A small multi-label image tagger, trained from scratch: 32-pixel images, 16600 steps.
Rows from block 4, named by matrix and row number. Each number is 500 + 50 x the weight over the matrix's rms, rounded and kept within 0 to 999. All counts start at 0. Numbers have three digits each.
# convs0: first depthwise 3x3 conv (model.blocks.4.convs.0.weight, 192x1x3x3, trained with AdamW), a 3x3 kernel
convs0.0:559575587485480497444417433
convs0.1:458417414516477474574566560
convs0.2:488488454441420408458448402
convs0.3:488448443517523556523540563
convs0.4:436396426490474509584587603
convs0.5:541552575509471478501462461
convs0.6:491519548429448501494548560
convs0.7:422377432501502539584607595
convs0.8:501507519520494433538505458
convs0.9:497486522523519550503486490
convs0.10:550543528500505470482458424
convs0.11:548563581475479512426440483
convs0.12:442439513445479546513568586
convs0.13:498458476537492503522489485
convs0.14:532533522539497490508503470
convs0.15:453444441520556546550575569
convs0.16:582609629475430462425403447
convs0.17:547548533526537527551562567
convs0.18:531504511391464567442550567
convs0.19:494479476468473450545567561
convs0.20:537518556489413472555500494
convs0.21:544607604477533552393385447
convs0.22:566591602476491519406391429
convs0.23:563585575455436490462423417
convs0.24:438458497510549532548610570
convs0.25:469435456506484515584584593
convs0.26:432409454513505504570594579
convs0.27:500504494417415414469484452
convs0.28:413412434483481512560575594
convs0.29:572591580538524493466438439
convs0.30:556577536508497451440444416
convs0.31:489526548451492560458480558
convs0.32:448504527471480506535516506
convs0.33:524594568455490489469419412
convs0.34:463464468468437479556525530
convs0.35:487469443562535544526545520
convs0.36:562609566429436413503499466
convs0.37:519529551475500505485456433
convs0.38:556586543521519488436394410
convs0.39:508498465469465433463446437
convs0.40:487448457468458496579582541
convs0.41:455424424513512531556575596
convs0.42:429394425412469493577640624
convs0.43:533575558517479470492450447
convs0.44:456445448447427456497493509
convs0.45:523524502542528514507528528
convs0.46:575587519533555526441446471
convs0.47:432387451516449494620588550
convs0.48:590616613512510493400382406
convs0.49:482527542500537550460478501
convs0.50:475436462479436436480436431
convs0.51:504507523506505473484461468
convs0.52:527472410591505413593525450
convs0.53:483544550504533533468472493
convs0.54:451485514442509550492517502
convs0.55:497558577476483492462445449
convs0.56:545550559541525503477424406
convs0.57:554551511527507468485466439
convs0.58:498500481483530512455537572
convs0.59:576570584505478505425400448
convs0.60:516539537498543556466434438
convs0.61:416469489495495489567562502
convs0.62:446403442429472516553590568
convs0.63:473451494420395434478470493
convs0.64:461420406457467476538564554
convs0.65:476453534483523564474493515
convs0.66:506489455478508480504561481
convs0.67:516520483555580513468468423
convs0.68:460497505548555522504458457
convs0.69:499525465557544479560539486
convs0.70:516523525540497507471413464
convs0.71:489486487421398414494494503
convs0.72:434481503481493523520553558
convs0.73:464412436524495501561573555
convs0.74:523506452541519481509517469
convs0.75:445420445516486512583555560
convs0.76:475414457513525565527570561
convs0.77:511508503560585578505492494
convs0.78:487446442540524514549555540
convs0.79:455408399479483509536569610
convs0.80:441418406526541530563577525
convs0.81:474436454473493520531569594
convs0.82:527514521459447466502450489
convs0.83:489505505532543537456468494
convs0.84:521576566515506500483465430
convs0.85:535507509551511514590561556
convs0.86:479481502502543561525569571
convs0.87:579590548483486449454432439
convs0.88:456449467480499471531558547
convs0.89:420397406476485510574583584
convs0.90:427447463520537556542546557
convs0.91:449450457513504495554533568
convs0.92:521492470494494497542529529
convs0.93:542538552501480483454439462
convs0.94:501481528497510526529503540
convs0.95:537572550535514558459403449
convs0.96:476497529454452494461511543
convs0.97:562502445571462405542465471
convs0.98:487528522459483494482501517
convs0.99:496506503572539546502479511
convs0.100:444447466480422446562544566
convs0.101:492482454500459432465449446
convs0.102:470413440512483491565559559
convs0.103:488555550504535529490471453
convs0.104:425420427454499514569623605
convs0.105:519430430566466429587559504
convs0.106:534474466525499465567543517
convs0.107:454466452490542527521573519
convs0.108:545562526483503499422406430
convs0.109:506509548556529543518479498
convs0.110:540506542533489512447419466
convs0.111:473428475504514544539516511
convs0.112:550573569467447487482436432
convs0.113:430424460496491509567562558
convs0.114:479413427510485508584605559
convs0.115:568570515502531488428434430
convs0.116:518469442559527500570543529
convs0.117:479454432521518481557565535
convs0.118:516498437552559517545578556
convs0.119:497505494550565536483517544
convs0.120:485505515534545505523556533
convs0.121:464468428488532546503539582
convs0.122:425406431476479490571621605
convs0.123:426513538465502537495487482
convs0.124:518572569529584558467430421
convs0.125:408423471495489512580591565
convs0.126:493457448546528518569575576
convs0.127:555573564495498533396420473
convs0.128:434424465513523537567606579
convs0.129:536550489563535467506458420
convs0.130:459474463522529445594576463
convs0.131:598577543531521511438450454
convs0.132:447446427464476476567588598
convs0.133:473491467470454439535520475
convs0.134:538594609496497490469444446
convs0.135:503579572425478520451475501
convs0.136:603536459588509424503473453
convs0.137:541531548434403413487444432
convs0.138:502472473554530500588545500
convs0.139:444470536394444500431472515
convs0.140:507536584516542571555543517
convs0.141:534499388521506436527566516
convs0.142:427419453472485519556585591
convs0.143:465505520458518538433492502
convs0.144:432465490415512552451557569
convs0.145:508456477466428478501450464
convs0.146:532533527564544544551516500
convs0.147:465484476509511506506511537
convs0.148:436420431494497494576593574
convs0.149:577574566503503508453438422
convs0.150:499426400521428407548533525
convs0.151:510462453487434434570585586
convs0.152:531543521497497473447466433
convs0.153:481457505480470513570556526
convs0.154:475448445438430462473516523
convs0.155:466456430557503442587546482
convs0.156:437454453495478488541545530
convs0.157:429433433514508451541583524
convs0.158:533564551469536526421473455
convs0.159:547554587469478508453443463
convs0.160:455483500488547557551609581
convs0.161:455393406554477451624586511
convs0.162:469514590409473560446484536
convs0.163:471468493502520498570577514
convs0.164:594591577519518523467439476
convs0.165:571589563505506497393414431
convs0.166:567608604489483507433376426
convs0.167:481468496464511555503499575
convs0.168:473454437495495494555565558
convs0.169:476446441508504470559555513
convs0.170:518537501502525533459462502
convs0.171:558549529600607575557549545
convs0.172:482439499429454485472526529
convs0.173:481493510501541525461514498
convs0.174:437393410510511505587605579
convs0.175:536566529507494445478497472
convs0.176:516528480485481495483497517
convs0.177:496463473486448474504511546
convs0.178:478482555464462537480489546
convs0.179:488504471533535489486486460
convs0.180:498521503513519486498471452
convs0.181:531535580480493519455445485
convs0.182:440442441539540521555542492
convs0.183:536530478529527471496512485
convs0.184:555597576496497491453416419
convs0.185:487528575516505510476480514
convs0.186:573584572499481504425417450
convs0.187:474425429495480478573577569
convs0.188:437431460516537536554573538
convs0.189:415467476472532508534552511
convs0.190:481517548440435482468472540
convs0.191:485420403568525460574568498