python train.py --residual_init="none" --epochs=10.4 --weight_decay=0.005
Rows from block 3, named by matrix and row number. Rows with one number belong to one channel. Each number is 500 + 40 x the weight over its row's rms, rounded and kept within 0 to 999. All counts start at 0. Numbers have three digits each. After the name is the row's rms in percent of the matrix's.
# convs1: first pointwise conv (model.blocks.3.convs.1.weight, 192x192x1x1), inputs 96-191
# convs3: second pointwise conv (model.blocks.3.convs.3.weight, 192x192x1x1, transposed), outputs 96-191
convs1.55 115:535504537535513454582517458479515464422451503444528453506532453469522564507504540511494529494527560601529446449593465547418460551484530515523516487555525485414409494476504492566481460530487506501540545552483499541493458466487576541449519509471483450504479516505505519540523540487501469500
convs3.55 118:502523487474451507485456490497491561484570501498477523497475531506331496490498449440453440428465475393458535446535448516496513594484511458460540489485489468448403511469548546480485475537531482525464492477427484506498454493538497467474501487515500471513494552526545385503524480450442510515
convs1.56 094:465515580443427466545560602485443464487457507521487438483516542533470580462467569564496485483461467567483529466478483458512453523551530531540530478457505465525525541465509416455552514500478454469514458491569451427490480395526524558551512521538443478462501479529491476491469565468514494547
convs3.56 094:467530449487473445526489558468522509466514522469484508460484507522530497445476427487496439444546494508445480465537530483501525497555466498462454457492471466560519520483499506519500524464453481549538543528506432418585527549541512493476472483462475471463516466447504465466535401446435466476
convs1.57 089:497531465506473493482501593564530525505465493525516487538513494456440537524502581520482494522525547445521541527484518549533552517479500488550530474402478523469516464594484438571508537529492492533533463547481453518499497480467596535576436458513456532540528451477509550527397499501487500534
convs3.57 087:458479569521487493508479531408497498451516505481462477466492435479476458529496521546436470439488533515446528508515450556525517483545495518440487470533497513542502582517470511454558518489570482449455453548414561463503530499482466523408464436515505574490466538548462521501522534447528502548
convs1.58 103:544504480560466516543488493534479510505544494546473507493429535495512451515484492526533536492485539501533485494535485490547457489552516474534546554495481550513521523439508493502642580468486519510514588467481497582562476540498475510513453470564497499544471466536491496582503516497472448506
convs3.58 114:513439444434495481522466464516424456479503512539489554502549534498501475468420558467511431472572494572467508557463500484452523483590564527507459503475578531494517526534469541517493577514459548409453513475449443556501445549525469515466577521468467515618506503543402535550482566497493517545
convs1.59 090:460430493426450521564514504493432507444505533538478457553520517561528522449477447489472490521543466512500497510512453499470487575467372482541521439530493493493485500475468454514528515501466522487519525581528510485465441505445521488484502490502488490565485540494455428555493472469477518497
convs3.59 079:493488525466501475533417572482484460511491516486422525490522531540523439546482503543506469537510488465465510559524521558498443413526383466509509540543493539499488534512476519468512501495490539574508530494489537454479540531465454490589461509458504448494478479504574502527472523512524450490
convs1.60 095:472561448496511434517533439506503485529461513481509473503556410549496555493553443451503478487535456490412510479538470497477497499538500561551498453484421575506496470458504472480509491457495478488530485497460534427410513514519551472494497483499449528486541511480500455535526473516547541499
convs3.60 096:507532475509485592434539500488491543477560473540558517533443509476409470522448464513523442406490591526456491508477534470508478549504477509519498518431509384472531502535495481524386475473496523526475457461479525489521431479509493472548524525491544476544463465506503510551456447461488461505
convs1.61 103:462547521495481498510508538537501443529503439520471494510467537450470530510463459495497370531467495495520498453465525539444539490560428522536522497550522515469482513504502507451595539462468538475478452521501467435488539473535437510675622488538474493496572458467503465476530565507485553548
convs3.61 094:473476489445494478502612490499510554526591426502516511538458520455509526511518525459479468496607495511461539545494448552472477502538584481493526511451536466499533454421530480540490521492536492455558574529522452497544488454460561456484595420498508499474491495461503501506450491448502478558
convs1.62 094:449506473465593491511463501449545543540521494456461532526500467501513431445571495457524415578536484478550532497524493458432474548511468478470486471500473507508475519571444459475512453518444521485513555526502555445458438486491505477450530505502508529473452451461445490530489522560527490495
convs3.62 095:463503462488491445456436515453510480485456496559488545494546540503469514478533425512495556562535572467557521520489516543510484525514570486538517558527541466576562483436537542488482484468513472575523577511549486426494551459443416508539500498504555485493491497338522511444464406460471549468
convs1.63 100:492484518490474491522518391526504481523345529484513484557450459498489545511495504480514542508519503498523458481433536480622532590450485397516547529544511553476563482494529484458437557535471532527531536507492489372500537494472497542589578466558498536543530540400538501488523526491500584462
convs3.63 115:569491568449585536465466491499494540494475527390530471496511513490519365516528463566512444557535545465495450504603444495483508531481537533574529520487506531512516450501493465545489498495456431527526506492508449552523629537421527585487535533552474500568480506500406445513534474473474527513
convs1.64 096:503402470495505518562512509475532497531480524511487540440498477511509489461599539480443473534492506504496565432550476522532529471511538552403455481460501511567536492464453496519501473483491463455458470540430496489534451438421473538530521512484528463505521471499488513522464449525528549450
convs3.64 081:509566459441490518486466469478488467493518547519481499475499523464505509548447447550404556500538486547481476460507502519494506474512453559456536533452535452500543488552553464488428494524543471435474469508506483458501516505508549491438494542514551600553443524494465455542434501438475537497
convs1.65 102:519544481537413583514497505542487491520472482519514473525510488480508484514459462506494478489467534520477465573498453583528536462550519480486536548549462472482500461490556492465498447484498458468488469461520515504498539567454430501261379502512523456481532447480477484442481480485482488511
convs3.65 097:552480478502515479470526505501518501501536523477447544505528545511458504456493406496549456492418525449537443525548443554513423510481545531542534472560479499485577506461436565486508423506455515499470551429388524457448436496488495534433638507468518488534518480493485518484538500540422530509
convs1.66 099:465535471528453484516551528555473350471449507555503572494507478471479565383541476538486546532497448551517494518548511484511498558454497516434479499499540480493433491469550506488562521469488480489454502475589494518475516479505460553512477486502484530565476554526495569528436545535460434559
convs3.66 100:458460465460518529526484513496518606462465562471578470446505508554561482551574556475434500572514444464462554467528481495460533504506513468502511469523483542483528487563494547446533502456606454594463520521417487538465469469505468437478470501595460536428473476541513474534514522511494513466
convs1.67 095:478483535541493535504552451522480545401569515473493556448547489544531539538510525510509452541495522507582513508465487485499594514501485536495574459470510525521416535547552450512480507497448515527570471573510520494504475422640518519515482544503484536440500479514446455449521478499450456517
convs3.67 102:515527537516484547484478493528462458543530508474492497506527498538580468412498470450449530493454632443404465535528461512486496441485526479526518507500474519505461532548468449505561477508537542535543481478483512529536505538404430519469492513469471515559517515534437465535444543520515493555
convs1.68 091:556491441535575498523495506509511550450463455532464495471524499489527476504489459539509498558540524521498565478560535518491503458511459470414541489545480448513543465582457494467502528551464481484504538553474561511604497417557493457481552420545409518503407519539507493485515508482493519560
convs3.68 097:526524421486478531461537525493477447423468530453517527483534530599481507595427487498487533438543523491546489497498536478531488449499519450518559581539493499449450538506468455463444528593525518445487535542535458513454449507482483510510465524472487480474561567471481518507544578482487575497
convs1.69 098:510453562489547491508488436642470543516546421464527557491451480537532463453532540471409541512515529427514508525503497554520453521487591482529529527532506552498461484543445477604533500493450547543524471408443473551478503463466510514496469524505518538487490536481565551537521522505456489429
convs3.69 101:512459497537554520457543516536467467502522459515592507529532534580472517533522477523482488564465475554464540472458484528469537537503576457552495480479477533481474488429478503567554536532554556554515517435519431532515460460522566484545490516520484541468544533487478595500525570516546482511