A small multi-label image tagger, trained from scratch: 10.4 epochs.
Rows from block 2, named by matrix and row number. Rows with one number belong to one channel. Each number is 128 + 24 x the weight over its row's rms, rounded and kept within 0 to 255. All counts start at 0. Numbers have three digits each. After the name is the row's rms in percent of the matrix's.
# convs1: first pointwise conv (model.blocks.2.convs.1.weight, 192x96x1x1), inputs 0-95
# convs3: second pointwise conv (model.blocks.2.convs.3.weight, 192x192x1x1, transposed), outputs 0-63
convs1.135 088:104121142152117064145130142136131156123093123114170136150095141105117179123126119149094096123138119129163154142125102121145132104163157108071121115153120145129108107144160135141219110134130125116113145144163132114123164160150123183148134159149100137125130103116128108097169112132143110124
convs3.135 105:131121109181134139141146099137156146141144121144080122110115122119141130129103206157146228128118089144118115116125166144170121159113087104088110103148115139136115129144117113151128088121153118
convs1.136 099:143109124131138153123142113149103164056108088156029134118129129145125105134122141120103109101180101132138147107137124107080151113124114127110135146128102154147134117116094124129152101136122154097112148118154118148093101117122153134093160140152156134147118115092127139130079088133141119105
convs3.136 101:171097104127115113152129134125112111110094097105119158143121171155151121124098161117116113134093111105118082151103141137128088117166106112127179077099145104089140138136088138111167122137155114
convs1.137 092:123130119145112138124166095141174164097142073147177153148165127135166125104158124124135125163104129130095091062140097160153142151169116146132093153103161122092118126098072142118164127136143127147096124111121117145092144127139121134130148116113115138133145116091149122142177134154133136115
convs3.137 097:114130154119154110146154103112103138111125133103151158168131167121116141116125124142130139152124113096107126085143120131121163157124084154168166177116127123132157135118189113129151104102126143
convs1.138 097:144147138112152147126160152060167139144117126152111144178122115086157115137076104115105110158134148119085153138117173156181102119112110102126140127155074130105174123120103116131172093100160122134149135132151129107121115116151123114112144162136107130151116138144121104142129133070133115129
convs3.138 096:140131126117123130114108065189164126121113139152126136096110139126102132123143104130113110108140153176137106157163116083136090083130131139149153144152159165156118121097111130128154097158147129
convs1.139 112:171130130085096117151105107199128136107135130152082124099099107108117160128158122176137156108128151159143140142124105156155142127139101108145159138152134116120124152168065110181087076112123118129110119111134133159138106120123123110132140155128100105141088165144119112147151124143122115101
convs3.139 107:191167098117092132124123183135138154107147137081102130134139156133122140122140162098115133139112157108141134113114133168105135092139151121133111127146112120122143148120186100134098133141156126
convs1.140 103:126150189123154145109128152160144144126154098126149118140135121149120159094139113109146116074127107132159153127131135146153139140138125136118102150127132141124152102105097116117125120118126161155058154119155147110114090091138102153141162102107153136122060155133102071085165155148135145125
convs3.140 096:141115168162119151139109148146073151147090093142141129124145129109060105131138121120120144120064130152114072081122111115119121111120081138109119167102070158088118080175119122136142132135145133
convs1.141 096:112114078155135135136154145141149124134138120104116162134116126092102090126162123141121113134106107108177089111132121166084122129119154080198110143107110135112121131112119121103128152163133159127138115133080126108120067126126116141131093131132143141146138104162150127142193112101173124095
convs3.141 100:215141111104103147152134161124142154146130136134084145102158097154136143122137124076125121137123103113086139141091104135099169154128119116162154121118158118153144100084147128137087117154105110
convs1.142 087:122126152148133196134114127122122154112160145146161128108105098106123071153145169098135110073142148123103165118116113138125077141108130112125098161106124125133142173134164149099139106112120161149153127103124122107140112135126137121151150109151065089127102121123079118143131127182144144134
convs3.142 090:156175111105131163099129136070123157118131150113139151140115114119127148112145163060165142096122182114169101089127142147141148158146121146145172138169103124117136163117137083131143119104135183
convs1.144 086:139151123165071135126127119142123116124109112110094138123130057077091088120104130124130104109121103163160107142160090082144118159148115146153108154181131108106136116147137149108128136114118086176092130134165138125115098115146137140111114093150155138127172141155120142097137110111136131097
convs3.144 101:125087121106144119137150123152152124104146151111120079140125150144139157125121089165126170148128117109116117126144153109130121110153116113118183161145108101119118130181116102159111163116124136
convs1.145 108:129118089145174138089149120152137126134147084109133136132154097155141128138125105111136142154152127118110137136089138072127127070134131147156139090175106124100174122134158131146149138161170116138116060150128122146137100161134124130096117147114109167095143145187140128145097149129127111143
convs3.145 085:128160110152125091126109094110165108146106130130101129138135163143122082094138127128126176142121121121096099118087115130130139167108174123060130155171103154158107128118139096096122061142122136
convs1.147 103:094141126092128127124088074147114109131141106169114132151140098132121126135100112155121113124140110101126163098079133130125109119129124102155120134145155093115127107161117148116122100094108086145138126148134161107113118101082145121138168115180117141081140132091143126119186157186108145094
convs3.147 087:153152128142116175124104123112127158098087133130086157133103135137094125133182141124100107148140121138114095175102124107071158157111122088158131137137153111129153144115110162158154168124138134
convs1.148 104:124090145142132123101149092159155159113118121155133167124171124102136116148133114137118116109154149134153124120152094156137125077172117179126143133142143130113089129112119124091142120152090120122120144126096134079135064161122160136140141065143116142168145143158102118119094163142105164131
convs3.148 092:113111101113143138118129142087136147139122128123131114161135117114113149094140116119132099147134139086138196145156101118146113121075112120135148094170176122111154157162094141119136131093198122
convs1.149 098:114148120129112121152089170150146115064128117114107096116138108149110143132131148116155147139166125133141143127141136143112147095141167144060153151181154065136109110134116103134130141137090158155089150142119103112135104175134113139129134127112096140133154098118102081138144137073136124144
convs3.149 099:089101156092103151149191110150125105135138101113139087112137120097125110140140136145144125111122128125143125152175144149162163140128135136109098130112153147112108080114063141132156146086125126
convs1.150 094:151126102120107106109105145098147140178096064144132137100106087105112137130155146115110147116165099131116101130127099150135119103138139151100077148094128070138109099068131134109104114141087161131107128136123135137142111088125151156131120112133139115131105109142125110094147129173174141165
convs3.150 110:126155131148115116165114100138120150136162145148121140156161144125151148117100133113134104140105146121127091102137108120113166184106134141123110152115137106084133147108149116068148092137108148
convs1.151 097:134130125115141148109119121145143129140080131107118127139176126086123131154081113132144161141119111096109106176083106091098147148089112182077139130144126104125073117096106134140140129155142150121123110126144119096136165128169147143146121109131153112126151138175129128127082120135127161067
convs3.151 098:135140161051138088097146149114129101108117144162091117123102122182120109127100105078156125126115134118123060145145126120161104099085148147103149164124124126113121151133162109167148123110132129
convs1.152 102:106139112147099089128102077192110112146107125163148144124167117128170106151167123134115131130155120134113122108117112099161176110170128137130112107132134140165130115147093159145101138105093079129174136085138141148098142168135165122100118121124105132147120133149157110086146103098134121107
convs3.152 089:109137169143137113188121160146118124138129144095075114175170138110160155136140134092140085108123110136133123177131140147084114134117160119125105126118146104137155084120161102101138140128173186
convs1.153 098:072146103146154175153157125129160103127144097135112145186166156127115131095102130169100146109096130132159155119141126084161119144142153136131117121115129142125151107090113126116139141149112131118146054123134193114120129103129148115108144109151132160135127116135179123133107155124113085105
convs3.153 089:154121117112157142114151150117094130093138142169089136108129138137125109148152118129133126112171118144144079107115113120169160118114181137154094143077161129117132085146108127118120099151125106