A small multi-label image tagger, trained from scratch: trained on aerial photos of the United States (SatlasPretrain), 10.4 epochs.
Rows from block 2, named by matrix and row number. Each number is 200 + 30 x the weight over the matrix's rms, rounded and kept within 0 to 999. All counts start at 0.
# convs2: second depthwise 3x3 conv (model.blocks.2.convs.2.weight, 192x1x3x3, trained with AdamW), a 3x3 kernel
convs2.0,235,250,240,167,168,193,169,164,163
convs2.1,203,168,152,177,197,169,167,186,199
convs2.2,220,153,206,204,131,195,213,151,196
convs2.3,186,163,213,195,219,187,227,258,178
convs2.4,185,182,174,168,174,212,162,139,174
convs2.5,152,161,141,214,243,174,204,221,181
convs2.6,185,187,168,172,168,158,172,186,160
convs2.7,240,192,166,205,150,162,175,174,219
convs2.8,198,169,190,164,128,171,184,180,198
convs2.9,150,152,172,184,203,195,208,216,204
convs2.10,222,211,206,212,270,223,186,231,232
convs2.11,159,233,206,244,197,144,212,162,216
convs2.12,223,228,241,135,169,191,179,196,187
convs2.13,182,224,186,157,196,187,167,171,164
convs2.14,173,239,212,234,241,201,211,241,236
convs2.15,218,170,190,177,166,193,168,183,199
convs2.16,187,166,175,206,173,205,239,265,217
convs2.17,161,150,193,161,183,232,189,232,236
convs2.18,210,271,229,198,221,194,179,174,175
convs2.19,198,233,179,220,247,212,176,174,188
convs2.20,195,180,180,216,222,202,231,250,208
convs2.21,237,206,171,237,249,176,183,226,195
convs2.22,206,217,208,235,193,143,207,186,176
convs2.23,191,157,168,185,145,190,243,231,223
convs2.24,196,222,196,211,265,224,183,223,215
convs2.25,206,208,167,188,289,205,150,213,215
convs2.26,240,252,216,223,196,186,189,135,158
convs2.27,228,243,236,214,222,209,196,192,182
convs2.28,168,197,174,200,279,183,186,223,172
convs2.29,192,220,211,177,194,256,179,179,228
convs2.30,246,254,213,220,207,172,180,151,162
convs2.31,183,185,214,173,204,237,158,208,248
convs2.32,208,193,155,229,198,142,256,243,182
convs2.33,182,195,204,217,256,260,182,201,217
convs2.34,189,174,155,207,221,149,229,247,198
convs2.35,198,183,198,166,168,185,179,159,180
convs2.36,180,197,155,192,271,220,192,245,206
convs2.37,194,172,167,204,233,178,231,252,173
convs2.38,201,248,233,195,221,230,159,202,183
convs2.39,194,211,151,213,249,165,225,235,178
convs2.40,170,168,194,186,148,165,193,154,155
convs2.41,165,194,217,172,169,143,190,199,189
convs2.42,162,181,231,151,194,213,172,195,203
convs2.43,203,163,157,219,239,223,219,241,231
convs2.44,204,234,215,243,213,172,194,146,174
convs2.45,167,213,245,169,240,218,153,222,229
convs2.46,237,239,225,226,228,215,165,172,164
convs2.47,180,150,192,183,209,206,227,256,225
convs2.48,235,181,171,159,239,181,182,183,197
convs2.49,170,186,174,164,172,150,166,177,166
convs2.50,213,234,221,207,251,240,199,223,225
convs2.51,215,190,232,195,188,263,191,193,237
convs2.52,227,232,241,216,190,192,213,177,184
convs2.53,229,226,207,229,198,173,209,160,148
convs2.54,201,265,235,189,224,224,189,171,172
convs2.55,187,206,201,183,257,237,175,226,203
convs2.56,177,204,184,198,272,205,195,249,183
convs2.57,190,201,232,166,174,264,173,214,230
convs2.58,189,129,158,205,149,162,240,225,225
convs2.59,218,270,237,207,194,173,167,164,177
convs2.60,193,158,176,172,204,258,183,220,235
convs2.61,182,198,202,152,183,207,169,170,205
convs2.62,178,175,166,220,233,175,234,249,189
convs2.63,227,161,173,211,149,157,186,198,219
convs2.64,217,248,191,186,215,201,167,175,156
convs2.65,161,194,171,152,167,166,159,171,172
convs2.66,178,219,185,183,271,227,189,232,208
convs2.67,185,170,204,212,204,231,219,247,250
convs2.68,198,170,174,165,141,165,179,150,180
convs2.69,182,169,206,200,241,239,211,225,202
convs2.70,174,222,240,168,195,220,172,155,180
convs2.71,224,231,218,226,241,239,218,245,251
convs2.72,259,217,186,189,148,229,181,195,239
convs2.73,189,232,244,213,245,266,204,214,236
convs2.74,220,243,237,215,250,187,192,177,235
convs2.75,211,188,238,253,208,207,227,234,216
convs2.76,195,178,198,169,220,234,216,174,205
convs2.77,248,210,173,232,216,146,210,220,163
convs2.78,189,161,152,187,243,151,169,209,180
convs2.79,181,175,177,185,219,177,218,275,239
convs2.80,217,192,220,191,122,233,213,205,217
convs2.81,186,188,231,173,161,224,180,191,234
convs2.82,252,231,202,205,193,209,187,144,218
convs2.83,239,249,246,213,148,186,201,155,186
convs2.84,196,169,240,169,144,210,192,187,196
convs2.85,201,174,190,203,164,171,167,140,143
convs2.86,204,223,219,225,210,227,236,248,208
convs2.87,223,236,224,172,164,206,163,161,189
convs2.88,261,207,183,222,161,176,210,189,174
convs2.89,215,190,189,234,204,161,237,235,172
convs2.90,246,266,214,202,180,177,182,169,205
convs2.91,166,162,158,197,252,195,193,240,186
convs2.92,207,160,202,214,126,244,219,156,206
convs2.93,229,207,163,183,261,198,167,239,228
convs2.94,216,231,223,232,232,249,217,266,236
convs2.95,201,187,152,226,246,191,210,243,202
convs2.96,200,223,174,211,244,136,224,221,166
convs2.97,212,221,192,167,233,196,231,170,151
convs2.98,212,193,230,182,128,236,243,198,229
convs2.99,193,177,192,170,159,140,185,166,192
convs2.100,195,180,173,164,150,147,166,147,170
convs2.101,204,177,157,216,207,177,235,235,204
convs2.102,220,210,202,203,136,180,219,153,205
convs2.103,180,170,238,201,163,241,225,189,206
convs2.104,173,209,199,150,235,222,152,216,223
convs2.105,174,181,187,217,221,207,250,261,208
convs2.106,215,200,187,202,179,161,184,169,167
convs2.107,211,208,210,169,160,187,141,161,183
convs2.108,162,151,185,187,214,232,191,233,243
convs2.109,174,134,170,141,218,252,189,256,221
convs2.110,232,188,208,199,128,188,204,181,208
convs2.111,165,172,189,170,187,196,213,220,245
convs2.112,193,235,217,149,157,192,191,198,170
convs2.113,205,182,171,231,238,227,243,235,237
convs2.114,216,198,200,215,154,167,220,203,223
convs2.115,216,209,200,190,239,247,189,225,259
convs2.116,184,155,169,185,181,155,218,218,176
convs2.117,221,234,230,240,229,238,216,246,243
convs2.118,155,155,198,183,197,198,206,198,179
convs2.119,247,231,205,203,153,146,210,175,154
convs2.120,211,197,218,188,143,153,213,159,183
convs2.121,227,240,230,179,154,177,188,207,204
convs2.122,221,187,195,202,138,171,198,155,207
convs2.123,175,148,187,232,205,144,232,236,161
convs2.124,198,195,166,189,162,153,180,158,181
convs2.125,205,197,222,219,137,193,229,205,181
convs2.126,169,144,153,237,216,159,253,247,206
convs2.127,156,187,180,201,241,201,196,243,233
convs2.128,194,174,165,165,144,172,152,163,180
convs2.129,188,180,203,208,221,236,228,244,240
convs2.130,164,160,188,163,160,185,190,171,174
convs2.131,240,248,230,241,250,253,208,237,213
convs2.132,206,233,226,209,237,248,164,174,194
convs2.133,151,230,190,171,250,186,190,210,176
convs2.134,181,176,206,151,159,203,220,225,243
convs2.135,182,179,187,182,236,266,179,224,224
convs2.136,225,226,226,214,213,231,216,228,241
convs2.137,193,154,161,224,192,187,196,172,180
convs2.138,220,206,230,231,185,244,204,194,220
convs2.139,221,207,181,218,175,167,192,139,170
convs2.140,171,170,195,172,186,176,190,200,191
convs2.141,207,218,222,205,225,242,217,234,239
convs2.142,198,187,235,161,144,235,212,215,226
convs2.143,230,205,230,181,136,219,228,219,238
convs2.144,202,179,166,191,202,157,220,264,219
convs2.145,234,195,158,240,181,174,210,193,190
convs2.146,196,151,167,200,180,167,191,192,175
convs2.147,180,173,197,216,253,224,222,225,197
convs2.148,203,242,228,159,216,214,148,187,215
convs2.149,211,223,168,231,191,147,188,185,160
convs2.150,136,196,245,189,226,186,234,211,145
convs2.151,175,148,182,214,213,222,236,256,234
convs2.152,218,221,219,196,213,219,177,142,197
convs2.153,175,152,181,178,163,194,185,225,210
convs2.154,189,191,228,180,189,210,156,163,193
convs2.155,238,202,194,225,172,152,194,182,153
convs2.156,174,147,182,179,150,185,212,239,229
convs2.157,161,250,224,182,223,223,211,216,198
convs2.158,196,198,192,225,237,217,242,228,231
convs2.159,198,232,204,157,158,188,165,147,181
convs2.160,206,242,198,244,243,175,226,187,152
convs2.161,220,205,212,195,153,170,202,152,164
convs2.162,225,147,187,172,238,170,182,144,180
convs2.163,204,233,243,220,238,243,233,219,220
convs2.164,175,146,173,207,226,226,230,242,230
convs2.165,183,177,211,185,176,202,176,174,174
convs2.166,187,222,231,178,243,257,184,213,194
convs2.167,202,207,192,219,252,220,227,255,210
convs2.168,177,191,200,154,213,240,189,233,196
convs2.169,195,242,245,192,184,219,201,158,182
convs2.170,167,197,218,181,253,270,158,217,227
convs2.171,205,189,219,160,169,257,180,202,218
convs2.172,237,230,200,218,171,166,180,167,197
convs2.173,181,221,210,175,232,235,190,199,194
convs2.174,177,166,158,244,195,169,217,211,195
convs2.175,210,165,177,154,157,245,168,226,225
convs2.176,174,169,222,205,224,175,185,247,244
convs2.177,163,156,240,228,137,205,227,226,183
convs2.178,194,201,153,179,237,231,175,170,228
convs2.179,198,188,193,183,258,250,197,182,205
convs2.180,233,198,177,245,190,170,227,214,166
convs2.181,232,184,149,205,256,215,148,176,226
convs2.182,213,212,152,217,248,195,191,242,226
convs2.183,177,181,228,165,181,224,150,177,201
convs2.184,188,236,191,196,270,226,151,191,192
convs2.185,242,241,206,198,184,170,168,145,156
convs2.186,234,203,168,228,173,147,200,169,197
convs2.187,202,181,170,194,216,233,172,242,224
convs2.188,202,123,201,212,133,207,211,199,198
convs2.189,210,194,201,211,158,146,207,144,151
convs2.190,184,168,183,194,157,168,227,212,209
convs2.191,217,212,180,223,207,154,177,190,152